Weights of a small image captioner.
Training: 9500 steps, batches of 384.
Data: 90422 training examples, 40.3 epochs.
Rows from block 4 of the text decoder of a small image captioner, named by matrix and row number. Rows with one number belong to one neuron. Each number is 500 + 40 x the weight over its row's rms, rounded and kept within 0 to 999. All counts start at 0. Numbers have three digits each.
After each neuron's rows are labels from the 100 texts, of 14848, where the neuron reaches its highest value: "tokens" is the input token at the peak. Only what is clearly more common there than usual is listed. The data: photos of plants and fungi (iNaturalist). In brackets: how many of the 100.
# fc1: MLP up (decoder.blocks.4.mlp.fc1.weight, 576x192), inputs 0-191
# fc2: MLP down (decoder.blocks.4.mlp.fc2.weight, 192x576, transposed), outputs 0-191

fc1.210:466473438490542537510472493479469490545426480448546567478474582572486512517517515458513529519477525522525477512487524433491461441522519496548524492465525551539425513522483439482526503574437500472494516514569451492553484481515563452495498548499537553517494501494540451574411529446531561465555503527416505478518477487530566547563550492499403509497486525497439523535480491474496524513498620530493487447478401496509465521540481493524470529517510521456542518479485524564471649545441561437461506504489511498431429541476577493531478486453476558448466499531528496504493486525481523430
fc2.210:420480539554526552533500454435474493530517527489505466498545523548440505505545503540519504529512524503526563460517479426465464448482481521470415447508496495498410438543555483456503476477411487450455452534548494529464466498530432409538506489476529553459506510545562459467552461447525507509492536481487476394520476500495491447468425527540518520532549538491573528511462531476526513475514451511546506512514435559455453522462511557508570559467489511528533457568507566462456458519483495420538527512505518592501491468409458461507431439458505516505526499470578455446438522513508423507
tokens: "family" (75); "yucca" (7)

fc1.555:535493496546528518474528529463499522571523433542444484513521490479638455561429540533457579470496457518530545543581464504447490421487478468511448501506511546449513425499517521463470501510557421546469499456492539538542463510490470500530478525532536464558501604516488534508553478451515490523480523444593545478473506485480495525490545431478518495436443461561466507456521445494470487527508582533541493531520526502534545459481435555485512475476468461521544442418440505549470501521490458550502505459483509459529517463502571506508584479418571523502552449520506519456522544429519449529
fc2.555:529537503492483524493479496494416498507504540436385521555579479474500493479509461513556450531527508529471466510529503486508506542523483434542504511497475475481466511535479439457503548517524440474420492486510489525640406546460467508448576483528465475470550395498561408459514512507534529516489519516523478535467462536562536539574502421535532474529487448511500536491510543417532581489535541527463557488503517513545433494494557488501464453579551482528516574432491469494516538457549435457486451543483503514531503497498427541511454498487463531521448533583518470544535439487487474506
tokens: "order" (20); "ashleaf" (14)

fc1.107:509527516537477498451411468509471555595464519515451501554523503477527503474511563448535557467545543454479578559535475489545561526485522515518507473469501563491556542504478563586521416394506451440530522507525539552520484497498477409497480453519469404549486561492524426532490480515461518522493504497454508530516489434529505512402527454481560511570507457508481491515463523533529457537513535498460475589476491554522472509515507502542407467526460444496537446534499523470414487522466419593544585524503513510511497447470467487546517516466536475506556427529552483495498497496475519516
fc2.107:507436459526562479546528467486476528527521507495495522503447494533475494413573552508494512481505521481521509434508521467457432476452509435481550516508465434476509530464439424528519476514475547542480531621380560510537558490500482523479535457475483499479521459464592514477477430472531538487459533534384472496458490503485518513571523566493499412476535523519459493470540472503493496491467523528543494404530530560444537487578503595525530448514509491541453524533507487489528568463541564461570537446478477522469523512471484475475481498524535533433486537522536493490537481444421535574
tokens: "dead" (28); "galium" (17); "ruta" (8); "munitum" (7)

fc1.567:502517453465539511575381446470508527541516545509420468544492474461473587564479525457523489426457519575574544502539562512487495473505537536518561581532441509484508537495487464497461499511502584518494460539487452436459511434479502509535500469564455557471444475510475525506434463494460510521536517465528521513543477449476463548529537445529513550501490494453589548517539619502543480525495501501458594510486465443541442528503468459525508448531536521478536493527496501505453542437558529555472537521443504439536565494471492500411457480513446497526530505489453496547422531505467482479
fc2.567:490495540483547498535497504491536501461507515465519430471496547497586498461430505509478470432535500505556568418572513545545541545513543421517491578507453479502486417458472484476452501401553529507488481482501510559499455476486458504576536554453448473451495542549491513463569482531493492596569475503490461488508504528434460455477556462492479593531473521476451572512497474514479538510479445505510535500472471478570519532492575508512444489530534421489528507491459520515461588540475475406481517456549488489449524462555475456500487445509405464460446508535505485479539567418480473480
tokens: "class" (81)

fc1.381:446597461456442442539516545509526526505565533550534554471519457543520388441510470421420521541528433512477485569535540538453455560484406464474461500498485531519524534521488486513463479479499437478542516497394487485496533513473501555485452533544500489545518436492466538432460445506526532507494494482515549473483589525548536554488512509468443413500544443516513456520487566559520487502584591489487511495516469526459466568494557537458469491528514506502478468457515509533528466472507495549508516535537445577489522467477477500495518459446451525497514420501483537487538486412423529471
fc2.381:435484552516510539494499515547498488484499496450558484519494498512549497535503510493522473494435514562481530549519495525454548547456521519536516510497599510506563420428507556501368513477486503560561500518525516477518568474482541571478508490462510517508494493459448398521509466543534452515491531504573511482446397507539403415503499535524528483497439462501441550502463511485553501481517518523570458551508481531516491490499566510477543497514480587497573491495460507488540557601517539460456507475516516432568491471444524457514369525494516435474527540568526513523517529462497510449
tokens: "pulpit" (13); "common" (10); "ladies" (8)

fc1.388:524541558533523531489510528532529509492525536513484508524491538480517520463509508470618536478514577497558444534453432517450405459508482485518585453464515529516499454517508418511577630474575498492490400490469439470414483517530568558496423489456529552470548525482497449544440483481548460528503527495464485511487518514477447520387492517511462484488464562549454493515466523453533476557537552565486539501511476468506454499462534446531497510457527510434504490508452517562553526534523453487484484569521462472478540510462523499516564519511446477536484556485482528539429485540427456513
fc2.388:506522457510501466476414468465525539484470508470518498511529507475517434533477515470494518493478498586477474533523519495495610488503523533449481517578416548522479434510544466480490417532487515530477459474487484489518481495395478475497486434407578515532471438454485525519579507513476596437505490630477475598442566518492533518475539546548493428490457571512486511559504480477502505478505519484517436566544525457544447445514464497466450519546484510533534461451443461479505501519509504522527498534494481557466456440505511452381588509511508504482476473475493419528472476473480507493
tokens: "family" (45); "order" (24)

fc1.322:566593484486504571451471476407482529554481532469486475547473426614462534528472508486484447514504458564498540568504508435449490541469536537461542523510506454501457471528470569460530487476511480497547527434477513415497476452493512468499507510505412459461482479460592463521511549595483435515525542500453481497492507533518534531539540506493500466556525526538507487568509600497430506504516487456496523464456609556540582524512479472500535479453557514532530473543504523518536507528478487492515489568448530491437421465463536448531529537480476551494470460546551453551523496475470451447
fc2.322:564481505448530496568510525450543502508554500486567516546520508452463563450538568459464483545484415508569516470547558530471433461465474493477464420506420515453481490517440514531465443531438496498452486491552546478434446416533459536516514491556513526506422588509510555474459501491435476469520463610479453520540514411452549491517485440495497478483543506524494467496519524498497519460489510561479518472418555542479427493514474473519548428488489466464456513480449503578492519537487485549524516514438468467547475554487553542462517499545520487515455465448492454441474475594457538488
tokens: "<end>" (99)

fc1.468:470418481502496531483507446461508475530475480522537520488503436544529444493496376516501566523412435485527465456525504468465447409513516485518512514462477496463496489533526477524524485500490541499536462488519493487509501475525539460544445504494545548526483494540488473546488476452493466559534493462517559472498499482439467527388510397574536536539488458509553501556520503546512516523463506499590554504480462503615554488498548535560455499529530513511535599525437448517500555544495393513527554571564439510535528560515502450521530461468535506555506514568507559495448515556523561474
fc2.468:498536462485484540450493410505464436488545492464431538489457552543480601507454524456465512524488540435480438476473518522541476431556500460472447514577569528516497451496530534529470568459488454505487506469555559453478474513448535452446556503559537479468466560522565473561484428492529544443483539541472516533482555532556505605549481469511514442503537422503482556440468458506524512531524507539536487504497501503514448493460476531459499447492528534509556387493512516509496455483435554526459536525514480427503510544514479555509469502498499505471501606477420446527458543544563531496
tokens: "order" (47)

fc1.259:555506522533480477460476555516471533451530549497498550477494543475545522527502508473527481510444470496471468414560509584551541472423504495565528535534434524548437443516463516536517520495521479450433476541532596539437514507481482475493520440476473516427549518523511458521509518521492579503548499450505475464489486427521443508462547404506534460571459568431500460502473520492442423543452523488478499441486501538455497421562496446473492484542531398530577497496424569479508459523445448473537520480463489415449509488575546436504469499466464437545523489506473486488503456490512519514
fc2.259:509633421407474453576445463462510464547537446489481555572511499494438482477525539579475454535539529471509532564554591500555445520464518536470517503478537467441508521510511488477472532535466480540449505548555506463458455474512533465539392473488404497541504479483485500478562472477527478490529468511498459497452512502442479467569464456534512494529519534504499460514486492442470482522495475508540434533585492516448520514483522538543503553476473550492508451543530458517479440480452517454494543495492488587539495511512534472514574509546506495500517509425461410457402495516573483451
tokens: ")" (25); "class" (15); "himalayan" (13); "betulaceae" (10)

fc1.75:522409489518509439466521537443458522573499548497530576461596517490440509526433513520479485483607527502517534493476493500520564465461495575486502483460513538457481499541550569532529535493524501472399479460515467513481504502485465443490467529585465496553564510472597451584533443515507486441494396541547591544452489461470498474503492481475506479426452503515533553451486542514464520551538524464435506465408454474462510520527468444478483485561468515549502496525545574506522456503431481569519508480535462457483481437517537539509493569520492480499519564515499457495473546539527500511
fc2.75:450504560526489507518515515428522561506510527523532516506539526551503578489484457493483497556510421490483507451483482448519516558471534480390536545538496511446472494433529443532534502413499537466511508513477499582476471425424448532458516566509503419471571509475498556469490579525564556530474481525555470490527506486546427530469452497440468499490475518541506482535489447545493430520474531511562521407536493478519542478457507534497456473584457536500523550448452533537455482478560537517553554479490483379496481530615558510550464525484498466488460461512477487473508534453540534509
tokens: "class" (29); "of" (13); "wild" (12)

fc1.145:485546461578517440481538458445513535507511491516561461468499491481548577439503587478557540499448424490437466459454529604557510491516535541483523477493477529502481419481464530535508508502518524517507433437503479538503495540507536598487420542484404505604479520472438553543476512449549542556503505556550476537496493483466485511419425498444461518499484504546423453487514529471579478540516511466546470529504522477470483480472482471493469471550497468503478496499482558534520510522541519533540472438540419500452539450456474509433488514559548456547399498469533527526560457522511503513
fc2.145:482508483496459441459530494484525476477492540477539468464471419437526502472571613445487501515501530476557490538515547542530489453483516496548547509488529569552534492489503542510452476481529511484597575541524524487539560542504591423560555457510593488538470477503470487493494539558544509543478461438443503497503505514479463567512513515558451602539564499488509485460535492450542494588439509421498586518546472523510505562544563528559454447477491530463556513468474530550479498446530542494464498480466474473442570478531464564475511476521408458517507474523484565468487470489543489490
tokens: "<end>" (32); "solanales" (7)

fc1.84:499514462511527498528445503576391443493541511501451477549489562532504560436492501484562495513521468490514477588509519474514575490582498546479504540530452512499491487529499520531493477513537497517452486472460499540502531517452466518519457521498481551536507578468502538487479395526483435460551476546451419528501434529451551539438492480503442423446496578497501547472430512497450540518547486470557516495445473509508518614507541511556537465503452535429533526496471503477516448481541512552518498485547520558517509401480562518464479506474499446519549379483552429527498465570500500457
fc2.84:529535546459517471465465524540508503543405434574517539481460489419488494523490505458543504495481523464492516492536577472531508483580474494485482435458469496487546499551520530573512550466446476435487426560507516517467467503496513506455511498535501480486484504499531510555496432509610468509519498479506553489555478514534448452495560570540584524532474503520459500497552471467543431496594539510479472472575472501466497469463402469437437561502457470432501558472490540521556429545463537455488575514514492445521490547405549441480525516468417531511529541492479551547547536460508463472
tokens: ")" (49); "rosales" (12); "apiaceae" (8)

fc1.335:501472569537477510488483497493510530489461550507515470430467521557490505515494513456461531446547554464497507513490449466403486518529493496448478426512447462500444477523532548538556446468548505492515521439453556451468479519516524583463457491452537530527521497518476457481463539412579543552486476475472523536479481528491572529475525504505580428476538483481545435491362531522482481493503569526438538485549448528488503513487499601440443459585521507435555497482448448473457427468490470506485531521563463550483526452543478481531492531461451519595514512407507538479496473487503442503
fc2.335:454527495527452510456430545539507542513565576508530448446565503558545424506480472499556530532438438602473502525507477527501576529510555526494467503449466537527549455521457527510496426493534567520459456493525559384459452502483506513507475524487501522528555502453539468485467432551497560455602515513486484539476469517474490454446480504454499566492490444536468529518530431455492489450436516480504527483526499392440465542542443545491504514495486452460537421463435475480448502551476460498523496551487474552527538547549536509423512512485415501531512553499550481533443474490497526503
tokens: "bugleweed" (12); "cubs" (11); "heaven" (10); "bracket" (8)

fc1.476:530568547472511427510544533570485486546437434526535540489543552546522507460480468522508484497516457512592443504496486554449519464527476633492488479508493549576473525485527541415454482503498498472514453479495497493481519479531452523590436457485494487516501495515400485505502462499572542518528568477452478575462530456477507493533529456499523479573533495460484528512427522542524428479458491559511500476405522490553531548425477497461454499513459509523449492457436535490469467526485439497490512516539376574472535475480481482541446454526519520511466544514527503536482580457575502550
fc2.476:516490491454467478514441493497482475496541545552532546487459498429465489508478474420500567443486516466583543441457540504434567461549521486484511536558481410509493533495516497519404481522548512497473487544451452461530563508530490561485501505424451469523460530534480542529507495485482513511509525503519497497446464570505525454444483513564506469555536626478489510474417571463504444502538550487558542497455503446530469512434525549458488469501526513503531568540469516488466542481455551497522521567498477519471443513498511588401408511462434565517545500567492475506478546519572513431
tokens: "aspleniaceae" (32); "gentianales" (21); "pinaceae" (9); "polyporaceae" (7)

fc1.369:562473514534472459405445460483541512499454443479431564496453513514489450441425505577491516563503518587554553495547495419533490537475491456504457485518524510519497462534484507491512488556458590457475503525467465458555480495532608486498477417483516560527535501495457442487483525569521524472507511444555472429456522478513492506592532519504436495539501482495451499466467528496543510531564596504527515421452534519439516444577509480465520492521501425480576507427480494497461493494528489533489531478555443518428505438448525531501496481475495430552518558414516484485539510499488530466
fc2.369:449500426363433550471441510542473475438525457525503496526500488479481508459514444478508539562484523503499490492499506538512525509543442489500514443487403538493523465545549551499511457495453529581547449463490440533536442497502482520489428550543559455539532463547550531519480505471533485478547477473585512572403440548526435580511493528492397532515509449478470430527506481529536564519432493522496485468542427510512455485491507424517486554509541509513535591504489415569506507523457496457502518548449512449492543540518507483516486560529454478555459486547520481443486513504498468470
tokens: "bush" (12); "cubs" (9)

fc1.277:555486493551407479470510445519506456477471479474485574450468511505519495474566503487534485403448458518482475439527465525543498513558506525600529487475482496490491458526522451502514464446456459556502434479470457498491436571555484482510527480469468529486462584488461462503527467501543465419461564479487573510597461394480483541463446459531540493517510496544511542473526497522452486498525558564464510500540480509511605470542485507477453523491491434539511526376516525486508479419487536522469511511509470489416520503536512488426531552494555435474572468512509462428461469517543448494
fc2.277:545471449499525504481554527482465501485482500498562390518437526473419517465479479511570488515459588496465485470476510497493519474541504506489524487545449514544551510526390460483498562501514483418381468476441461509502373471448472497542518481529489405520532475445525542544522527517520542497507501530466489524426537546541455501472441561495503462487520497445482501531474491520462459457463556461521531557445541480519538565462552461502524513527525572542478434475546529501561511424486545510503507438467481532434539477440499532524474571525525479470452454544498553457521456426447509510
tokens: ")" (51)

fc1.29:452534509479440477456420509545490574510472508472529569559548460476552519524478478425486471529524474492536519605404593509468468479507498511438572483439513478545604540513534454480461507490445498544414476536519498488462514443488560513443452540498532516553508476553496566518476501417478453480496444479507490450508495477534489530518545502481509504459514467536424484484541552481499491498464511521485479439470543568556491518505530536481547506513487526472513447533624486467470451434491504568524457513489494457503520507385565574460560497547486466503459563525445511511502467543491518518
fc2.29:530458429503531524542482443485447460453466555457514470522573509474517469508448459538525540498418448462503509479495523513467543466426564495523525507572518514456527540473504512454477494511520465515541482532442499530472495548506554501465460493527500464501458571472493437431466510468431523489491487520481540492480488544503558428597461475560606462544500463479485513471448597447504536504568522496507453556525501511518554490457499504468540415589467492521558569511528588470472470545483492540505515550396510503520525573560490554556479572455465503530455518494545522445498479571452530499
tokens: "class" (77); "order" (13)

fc1.140:534490489484504478496544432506569543490471536442495617516511523576508534491537490470535531452505456548490476507474505518483464516479494476471533489569495510490480519420444569559568527522517494542521528457520562475536458536493504455461434455484500518437512495451460581465554464465518495513531600444598494455511510448462549551513514536465488594487522549456456513545447525579476515533481526536505539612427485448516520519558552541532498449456500566451472494519489401450531521473489454472451487485559516489474492497484507537507516530537492441559471480525493441480514459523607484509
fc2.140:472508520519510497513516506485515420507463556515542551511500490552456389506481487497556420557490542479555550498482503486525465536523481533514454434547481458505469509482485504525531513507532549457402466472462474546515484522502531508494518495490472447435508420554486550479551456489536431460568538458550500501455528506504585475481418475498516461468457535573545513526540474512507608422497518455435536482498494451528506512471565528532449492532525474407455493557548582477527467546485511539494517518460514534607470502497505521480449501437448526358523487517534547500543478516501465442
tokens: "order" (76); "-" (9)

fc1.49:579488500522447533540515470544447535534475551507515529503478488512455543518539559531451436429399584467464523467537561437548493496508488528577551427540488530516506505449553436485455511459492469513499561440439492495485583502445444528513502454529413595534458499532503514518436542500431464486437493537511516537538527549563544477469401519484483488465482463507528489497486487497512509475564581497447482513516526524450499508522445447534501555539451411474485483572502456511539487513487572504485462535530479485542550505535504553422536509468522515542560502425512512475476495559524549459
fc2.49:584511451508504514511535394503498482548470531489440519512508451456446490455490538437498509524565488499541490476512549497470462480478492502491519483492507468477557561481519557560504440451573466511477461468527460499533547511587584488453516466577587419472484435492530583513481529490546458511511523488532530508507556530462598563477473455505506468474511524477518546517454595462459540530454543542537473558506576565508520510462475515452513493570610481526489495547479495529532433542602500430487513492481492529491549534536516518436472518531526498461486498508453495501489448585485559453
tokens: "common" (9)

fc1.549:425479514454529484468425480447511415529448506486510448465503528523496493450502566497515597529480500422457505513502465536484501573496508515504524593529469497445503497560451491541522501523452447556516534520410493505516488462542474520583475504494557566485479547567511470460471502482512489530444481493556459512519478432477530477522492574436527571477439494504547482519516515533475515414475507512556499498520504455485544532563494504524506436607456495446482533487483473435555533542417453494497595435508519488524469539562460462445409519490507461559425526531412478519490504536484482495
fc2.549:518549488595452457565540454495503495475566538504517469522572517481501488517542431462484468516492513515461554493473548462458435530453512403455449436537541448426552457493416529573543574417461551475495460437521517589472543556499524515485503470532508494518523491521441519548454480474518453422514498540518504409552542522448475553506461517571463583513525437515552576551554482538510480512547536553519455459519499519512476550448482545505426465516541456514457559507455518542483519525527542506520492471507533603554533514527504475499514468472515518443511497512480533463523538476495522494
tokens: "apocynaceae" (7); "fabaceae" (7); "sapindaceae" (7)

fc1.118:494496499493472510579535523475439523484538541499527471548511456477461445470526459444489537507527531446469551463530526479453459390448459568489437473493542501547472520538442574510509480481492550524510459535503503548457471558538502505491556547529542534520481522588548525434471446430545526407467548535441477469519472476564535528566490449525468497540572484511545491433482551472475508501463484483505482509587419521503516591502504477491542517560468587401503492527435473467487513481458483507454477511547479437472611551463497499493534481474450543518533528519487437558503474490493442520
fc2.118:508443456513492534544448511518493560491522530540505414437518482440569501544552496494583451459481471526488503506448515470554529474518450462485487475571576528587536521474512523476440466534455517447503537483547509523505491529473419483507503423533480502479547460551539547488573472454524494506512458523452444583496441501431480463491484462530487549507487516441453476491533487528541516487548471510449511547444545503482502461572413516537516550511438465593484519499536528600491562521501464578439512559517542575508443509463497448494531553514515516469558477535575442500541515432534543497
tokens: "dead" (40); "yellow" (12); "the" (11); "poison" (10)

fc1.316:547541506529559544459525391505409467436581504486496518508562446579484520434541544489468490471534482550451486528474517492443498504495467570466542491534498505499495530502506475526521532514561433438479600507452507542591487496502480561498498573530470484524526498484500546563372546496510472533504539432462543554574458474503486456450468471460497470538528466520539513461516546459544475533463487475585442488525474485505504529513496471459524497458447492498581467501519445396507550483495538513463508511439450437520473451530467456503456538494557466507471466538466460559432511491522505545
fc2.316:421582473505529415557503512523528468479482526547532443471506495535500496534440525501377446560493481515467469543533553498498547560507480568463508507573472582578516424502456565451501444530501481503502522407493525511517496504506463502492506404529553469529484479466484477482485459491533531406525529516512511526541477422480437455491498446466456476570468468527435525492510462494554534500487493605495409509516463484494503492479534521440576495459454469562528429514472473474488509525584540492444498525517600525508476465506525499431475486494534448540494492485487424478547488467529483480
tokens: "(" (60)

fc1.263:509487576536511525567480449533455462492503471520520489531462537529460490530445477501512516520496431471438502628527505480479596501432507527456497486559474438523502537522502519502545482439516533577505514479530486465574441549552555507531509453485444504503489532487436508526557445579484488509458510565457445477479522429566516530516527430499530500504446524480543552526504554465484517493562462464539535514439529464533483479557518482495458460488523466437481486567483446482523475537422503480527504476418546450455434419557483501550428567434516585540505457454461530515512527482461482439
fc2.263:417448540403532520594507469479479545505475585496509425419505539559537492493560560462496483505556488491468492473551555530484490532436442447479432568507544494561464526467474455460428493515462488501515585491522512546519527557495521481536464515485547558456505496500481472444556455503454494512465530575489526423437504471496521527510471459433530504465493520432487461453508503513487486513532505543519492375490452514453517503509446589432613483561538466530504535507554524526439510516474486494456563521533448513498495530531529530571492545452484488483499528513518466493563475509433500502
tokens: "order" (31); "family" (17); "-" (11)

fc1.149:493447426452494485483442538574497530514430514549599491480484458466586459434522547488492479522537522495471502500524477463546513501538503516513447490468494459485492528474529508464518530488486497525485550471466583564511489457523474613557539526520469524502528563447534554560534512508450497435475492491551457490563514462552488511536492500545452441513477516546540461460484443496454488544419522488522472516494545481472525517463481474537485463495435533458476471501488455458583489489485464463563424592553567463507573484520478506576416509482603413593462465466542496445482499485477488492
fc2.149:512512503516543510473499446465456498542499417571462503506543490476513549575483491573490533470522434454502537479540498495500514480510493493477486530537476465446446446607522510488457443549512537551429476475484538489451469550459501501451505500579540478496478460500496503531484493426517551519499476470496465584507478504469445527568523448471500498547482482508500439475505551401458491500492425498499507441523502485434386436422434540544450576538626447460521481510431577524517480515471482491537520481501507557518532507489452533486505538424491471408505579522522498455506433486475503521
tokens: "european" (11); "echinocactus" (9)

fc1.102:537494485514510470448465441487586491502517417491502498469506530585515592524495533539489516444481547479503577470591441536430555533454483485541469483470488513537492513490503528477449513575522447439449467534458507419426527469404496519518431498488472494456406460473556529512513524445594502444527516454476464435562557524524487467505541558532537426507498463488444485518483540580483470475484522479511562519539472503518454498511531530522519542523490444448482555496521453517531569472513510432529456468499523487452542465569533405462517526502539504492509445479489473506496449500418540475
fc2.102:502499496516529511459546500532484506534532533505528481480436506400501441495517492422451488479487555471555490439563491466524503573518544482487458547493481573494560451459525440463470513490519449517515478554509465539560514528519489541517510522545527513525462511388478439544459462468439498493524464571484523456566409548473463422462509546459520490514473516487431483501559458486533498461448449523450453497533480512459539584524443511517453491488460543538581587449529541528514542445532495492509457436461470550563536511510526549460478468530537431507428463512532555426557503487588476514
tokens: "(" (19); "biting" (7)

fc1.53:611494437558439522540471428510500546516482473501495551494572457522488537440520502464477391448465564415540460490451470470531526482499444474530436490484498532614491500525488455505584455468477489534507554555465457552507517559500467526486484502473453450522539472508496513517501475464550505464481546524495547505512539463515476519543552484504421533479478512511483528487537566530479413550539553478522534524541524536515555480442493542537495485491532433512503461544486394449475508512585567495442555474528492464505489491483567441491480552522571500459480497446434440457475508566516480557
fc2.53:555542437496504502473487549522519450440421519488510412575505483462498464481484489520572502509425505479514453526451432543508437605510440465458494495544473451489496506527463523457523514569593480491507508535490530526460531461492469493518590526502469516472415506507467493415516487448484493540577555471542506570496467499559488468547500555456589490553499527569474455522491545510475501478577496578471574471521479486508484453517547483458486482573525441460542518519494493519488456486502470495522493533543508507528520462479562537563505490499545475495510496557537430566445455466540621458
tokens: "order" (28); "aquifolium" (17)

fc1.243:504486559512564459543496458462435466540485506501524516448539523589562538427484526478551534462588524455487553546481518522486496561446462554502451500498558460442424527539509559468517512513482515446421546417460479466483397487514487432605503444501511500493485436493527515528487491476488511543509537454571491506446575519481521495491590495551528508567471503451410488534535515479485580497488488491474479544423489455470486501522473479559492451479487494528454543514403496468462509556508529520522502483499519433426507438500473464472449459541478424481536566446497538490474523491523486525
fc2.243:463489483483558479483515534421543510454454521500528534462466442442514565524453483534529505563496487512476566573430466503470595487503483475475545496476534527540520533466453481454554498634431507459504436486452418576538500419433545504577461449547496519480493492485521518464515536523531551564511520424534501511486480499537520625528528544466433465501540447460521490482443506447432473493503508460528532502518478550389553474482445444476565531534422489456537506544555483512514487505532476447493531504532519447481491480528509514518557509564529520510533521509488479508472513523466556511
tokens: "equisetales" (10)

fc1.92:541478447478474456543508508498438470477519517447498480499520452539523501510576546555418549450438466399448530471520540514489566441513507457498480453465517508545505506569485524510465451485505521510493476458559503579579482528505526504473445600515476522492468468535586486472495555548524471546479486461463451522426496440471483557469549522544542493491424478516498509445517555494401534574492472447507539478480502510467506445452572412467519524503565510497488508546471513483504447491474496437540495572484521445536492525545461508500554539473460516520441520461469503548541475413555508605
fc2.92:521427528505547532519497525504501436455484508484552507560406538421517546473502427486536459480557460441490548456514480455496503425451537520474522429565584416514503493444472512459477467495514494487428521534543499505463510580550551517409446494491454527455424508478455482478534469548552472491430445471471567478545479487540483515542478485517561545411512474509494442484508507535450551567505431496503453432448525502473485543488506486579556496496496490488474414457543505488509518442473514444564458482542508459444508488530507480553468576527599517537499510511553514543524487480489478483
tokens: "geranium" (14); "trifolium" (10)

fc1.374:552549483520580446432514481521498516507426524533579513425535531477532506461489498501508560441523534550504595458450552475474547490500495435503497518481509528597581423480470539526486484429539491486486598442563538413449536500462448509571506546517491570502526514494526533475442464434477474507465429561517512510554495490504529531524510470456502484544483526462484496536524455507532472475451538535530563546491507558571510426494505466474565460478422488473510483531461463446448474499548492511492530531511504466570458518479558447523570535494478556503470498467432451474470438544502556481
fc2.374:485563504456554489475499571501421560482515573452459480491505536499451458525452523539486486543524434509481442465463405403500477475426501467510520592468548447472431567508452502557535485506494571483437445495509457497512527542532531478532462449561505518469501500494510475513425493447504506523489534479468473515508479467490519515538463438451482497539479466481485524454547494513453426474542487539490431502517534503458556512505489538503540534597494515497497482493526558507481526505478453464561463555438513506425474415467466403495601480620484445516517463477531551495575502478518471523
tokens: "aspleniaceae" (26); "onocleaceae" (20); "fagaceae" (10); "rosaceae" (8)

fc1.236:534457460558542452500533539533472584496548491450494461504561489513498538500512462417501460525550506477476555453504583485530493441507514595484480535513517495466449515540484523465540501459457448470527517453482503460522507546506508498517452391480447449508483515536527474480610481523519527553521593532547481456516461534475501561426532483560496549556427514549488523457531477525543544546497551523622520529493506519516474463482468486526583452547468532419555482471454411504497534443498617518498477498455514437513509465507545490503538508443456484515499434471492486484472447484488458462
fc2.236:490499567525493511541469568448506447456542406487514497480441526477454530563478570491484486456466491498479502559492520482571454528468554497485480427542452501479420523518491504484455447462483512475524461468458423529515494569550574479470446464507531513499475520496472497506494504543557609513488477493483452613526449516492544390500526491502492425478432456530508460492468455507503556515474509474478455400481534578553479527527514423523473447552500477540514493462549519574475427550499566569534475558469526504463554504559521470449495522492449566452475496515527497453512560522501478511
tokens: "class" (98)

fc1.522:489506501525517475491508393418531561528422489528453452473475443440512517521519553522520536473434562563566532471516472509444551458565464496443455477459572560528520419507550435471536503463485488506485504488507512524503495532471531454492511469522588627556510473469484521543500551474487484531494514534484510528502524425491559527391467505448558518520530461460464465501518496530497463441508487499472464530480491457461456493473537525453530559547516523468459398555543501565530500553482446540455486485515505451550520476451442424523549516460455476481486523488444485557432540563507497465
fc2.522:566550490476475533503525546544510465496512574511533537527445512533431452456570545471498445576480541457424486455523553480513498529469497560514488555533489475544543487473513517510484523475499527468521532548491473399484479545527491490498490420507531512443483507481481487493533557501444565511469513503485576518481483484566532563540596579516576492443457445568567490440451508550525553462473528516503455472518497481523437484435534448485468439528490491524487455459487454437549476454518530467557554492502540463463560475457479403485513472564567524548521455522438462577527503560485436474
tokens: "pulpit" (14); "parsley" (13); "dewberry" (8)

fc1.341:445461501494517513615513456501517501510515494484530454542511474447516452523513530454517488466509490497494442519551454459524477431546523544430563479550514551509483498554489538461448513508497542526467548448481451505386483407480475499519491479537528463506498486450467459485459457506481546497519521466503536437461459483534544498584554496482427524462478481503498460537471534544547440518500438487499474521523589523451466496473492481414568536437500512445506470490602478439491477530453472536578462463417487459502413548545476505468500513517435515587416505514450423475449531456526479540
fc2.341:470468465512509577451454511490468544438502520495454582459571482514509526530442429525521510475451510499457566526510570531534491463503503537422510493488446584502509444506539520476438523443476511476574514520521441539575511456528493519434553453442503506470442516614468491533516513514446516490541532457515505512493465453410494503510512502481484416473472515538518456518422479477570486516525505494505509519518534472504586567446487524549522500478495456405613487539447533466463512469554488498465561457546465514507544494509441586499553492519476514479528521535486486391560462464501520466
tokens: "order" (91)

fc1.451:514535458553519459467446476497466455507453558530483525536420524536479421465443510458541497462479516462560455555525458551513468480556471461515497487487539506547528495543485520421548512494534445475518502491532491511438482412590485535498444503520507502423568491526464483445503478467507571499450531601474433457454510520508561470511524445460460524482455449568423516469476488472531504421473565448577519500466587502513505483477493501456500490506526500564519478493514497568533450502490494564463575473555516472501587456533521490527548424525509472569437516509450552549594498500494498466
fc2.451:482484499423544524477539487535504546494506448488526469460519475461504520556519500435471506519504450477475524451521414557489529538496523571520544496480452595552542461464535521542463486491440549571521427523484544514526471651547559509517585522502464511517485558467506524471553506523526496515430477435523507514555421532496499536517428512480506523486495466482547519460538505553493502520604488456457499503491488524549490572438598571434516491471504514486537461409481491429495483487467502512546524461455560425523497471538507500493532512534525504547446554486583490434499527457554492471
tokens: "toothcup" (22); "oak" (17); "daisy" (12); "bracket" (9)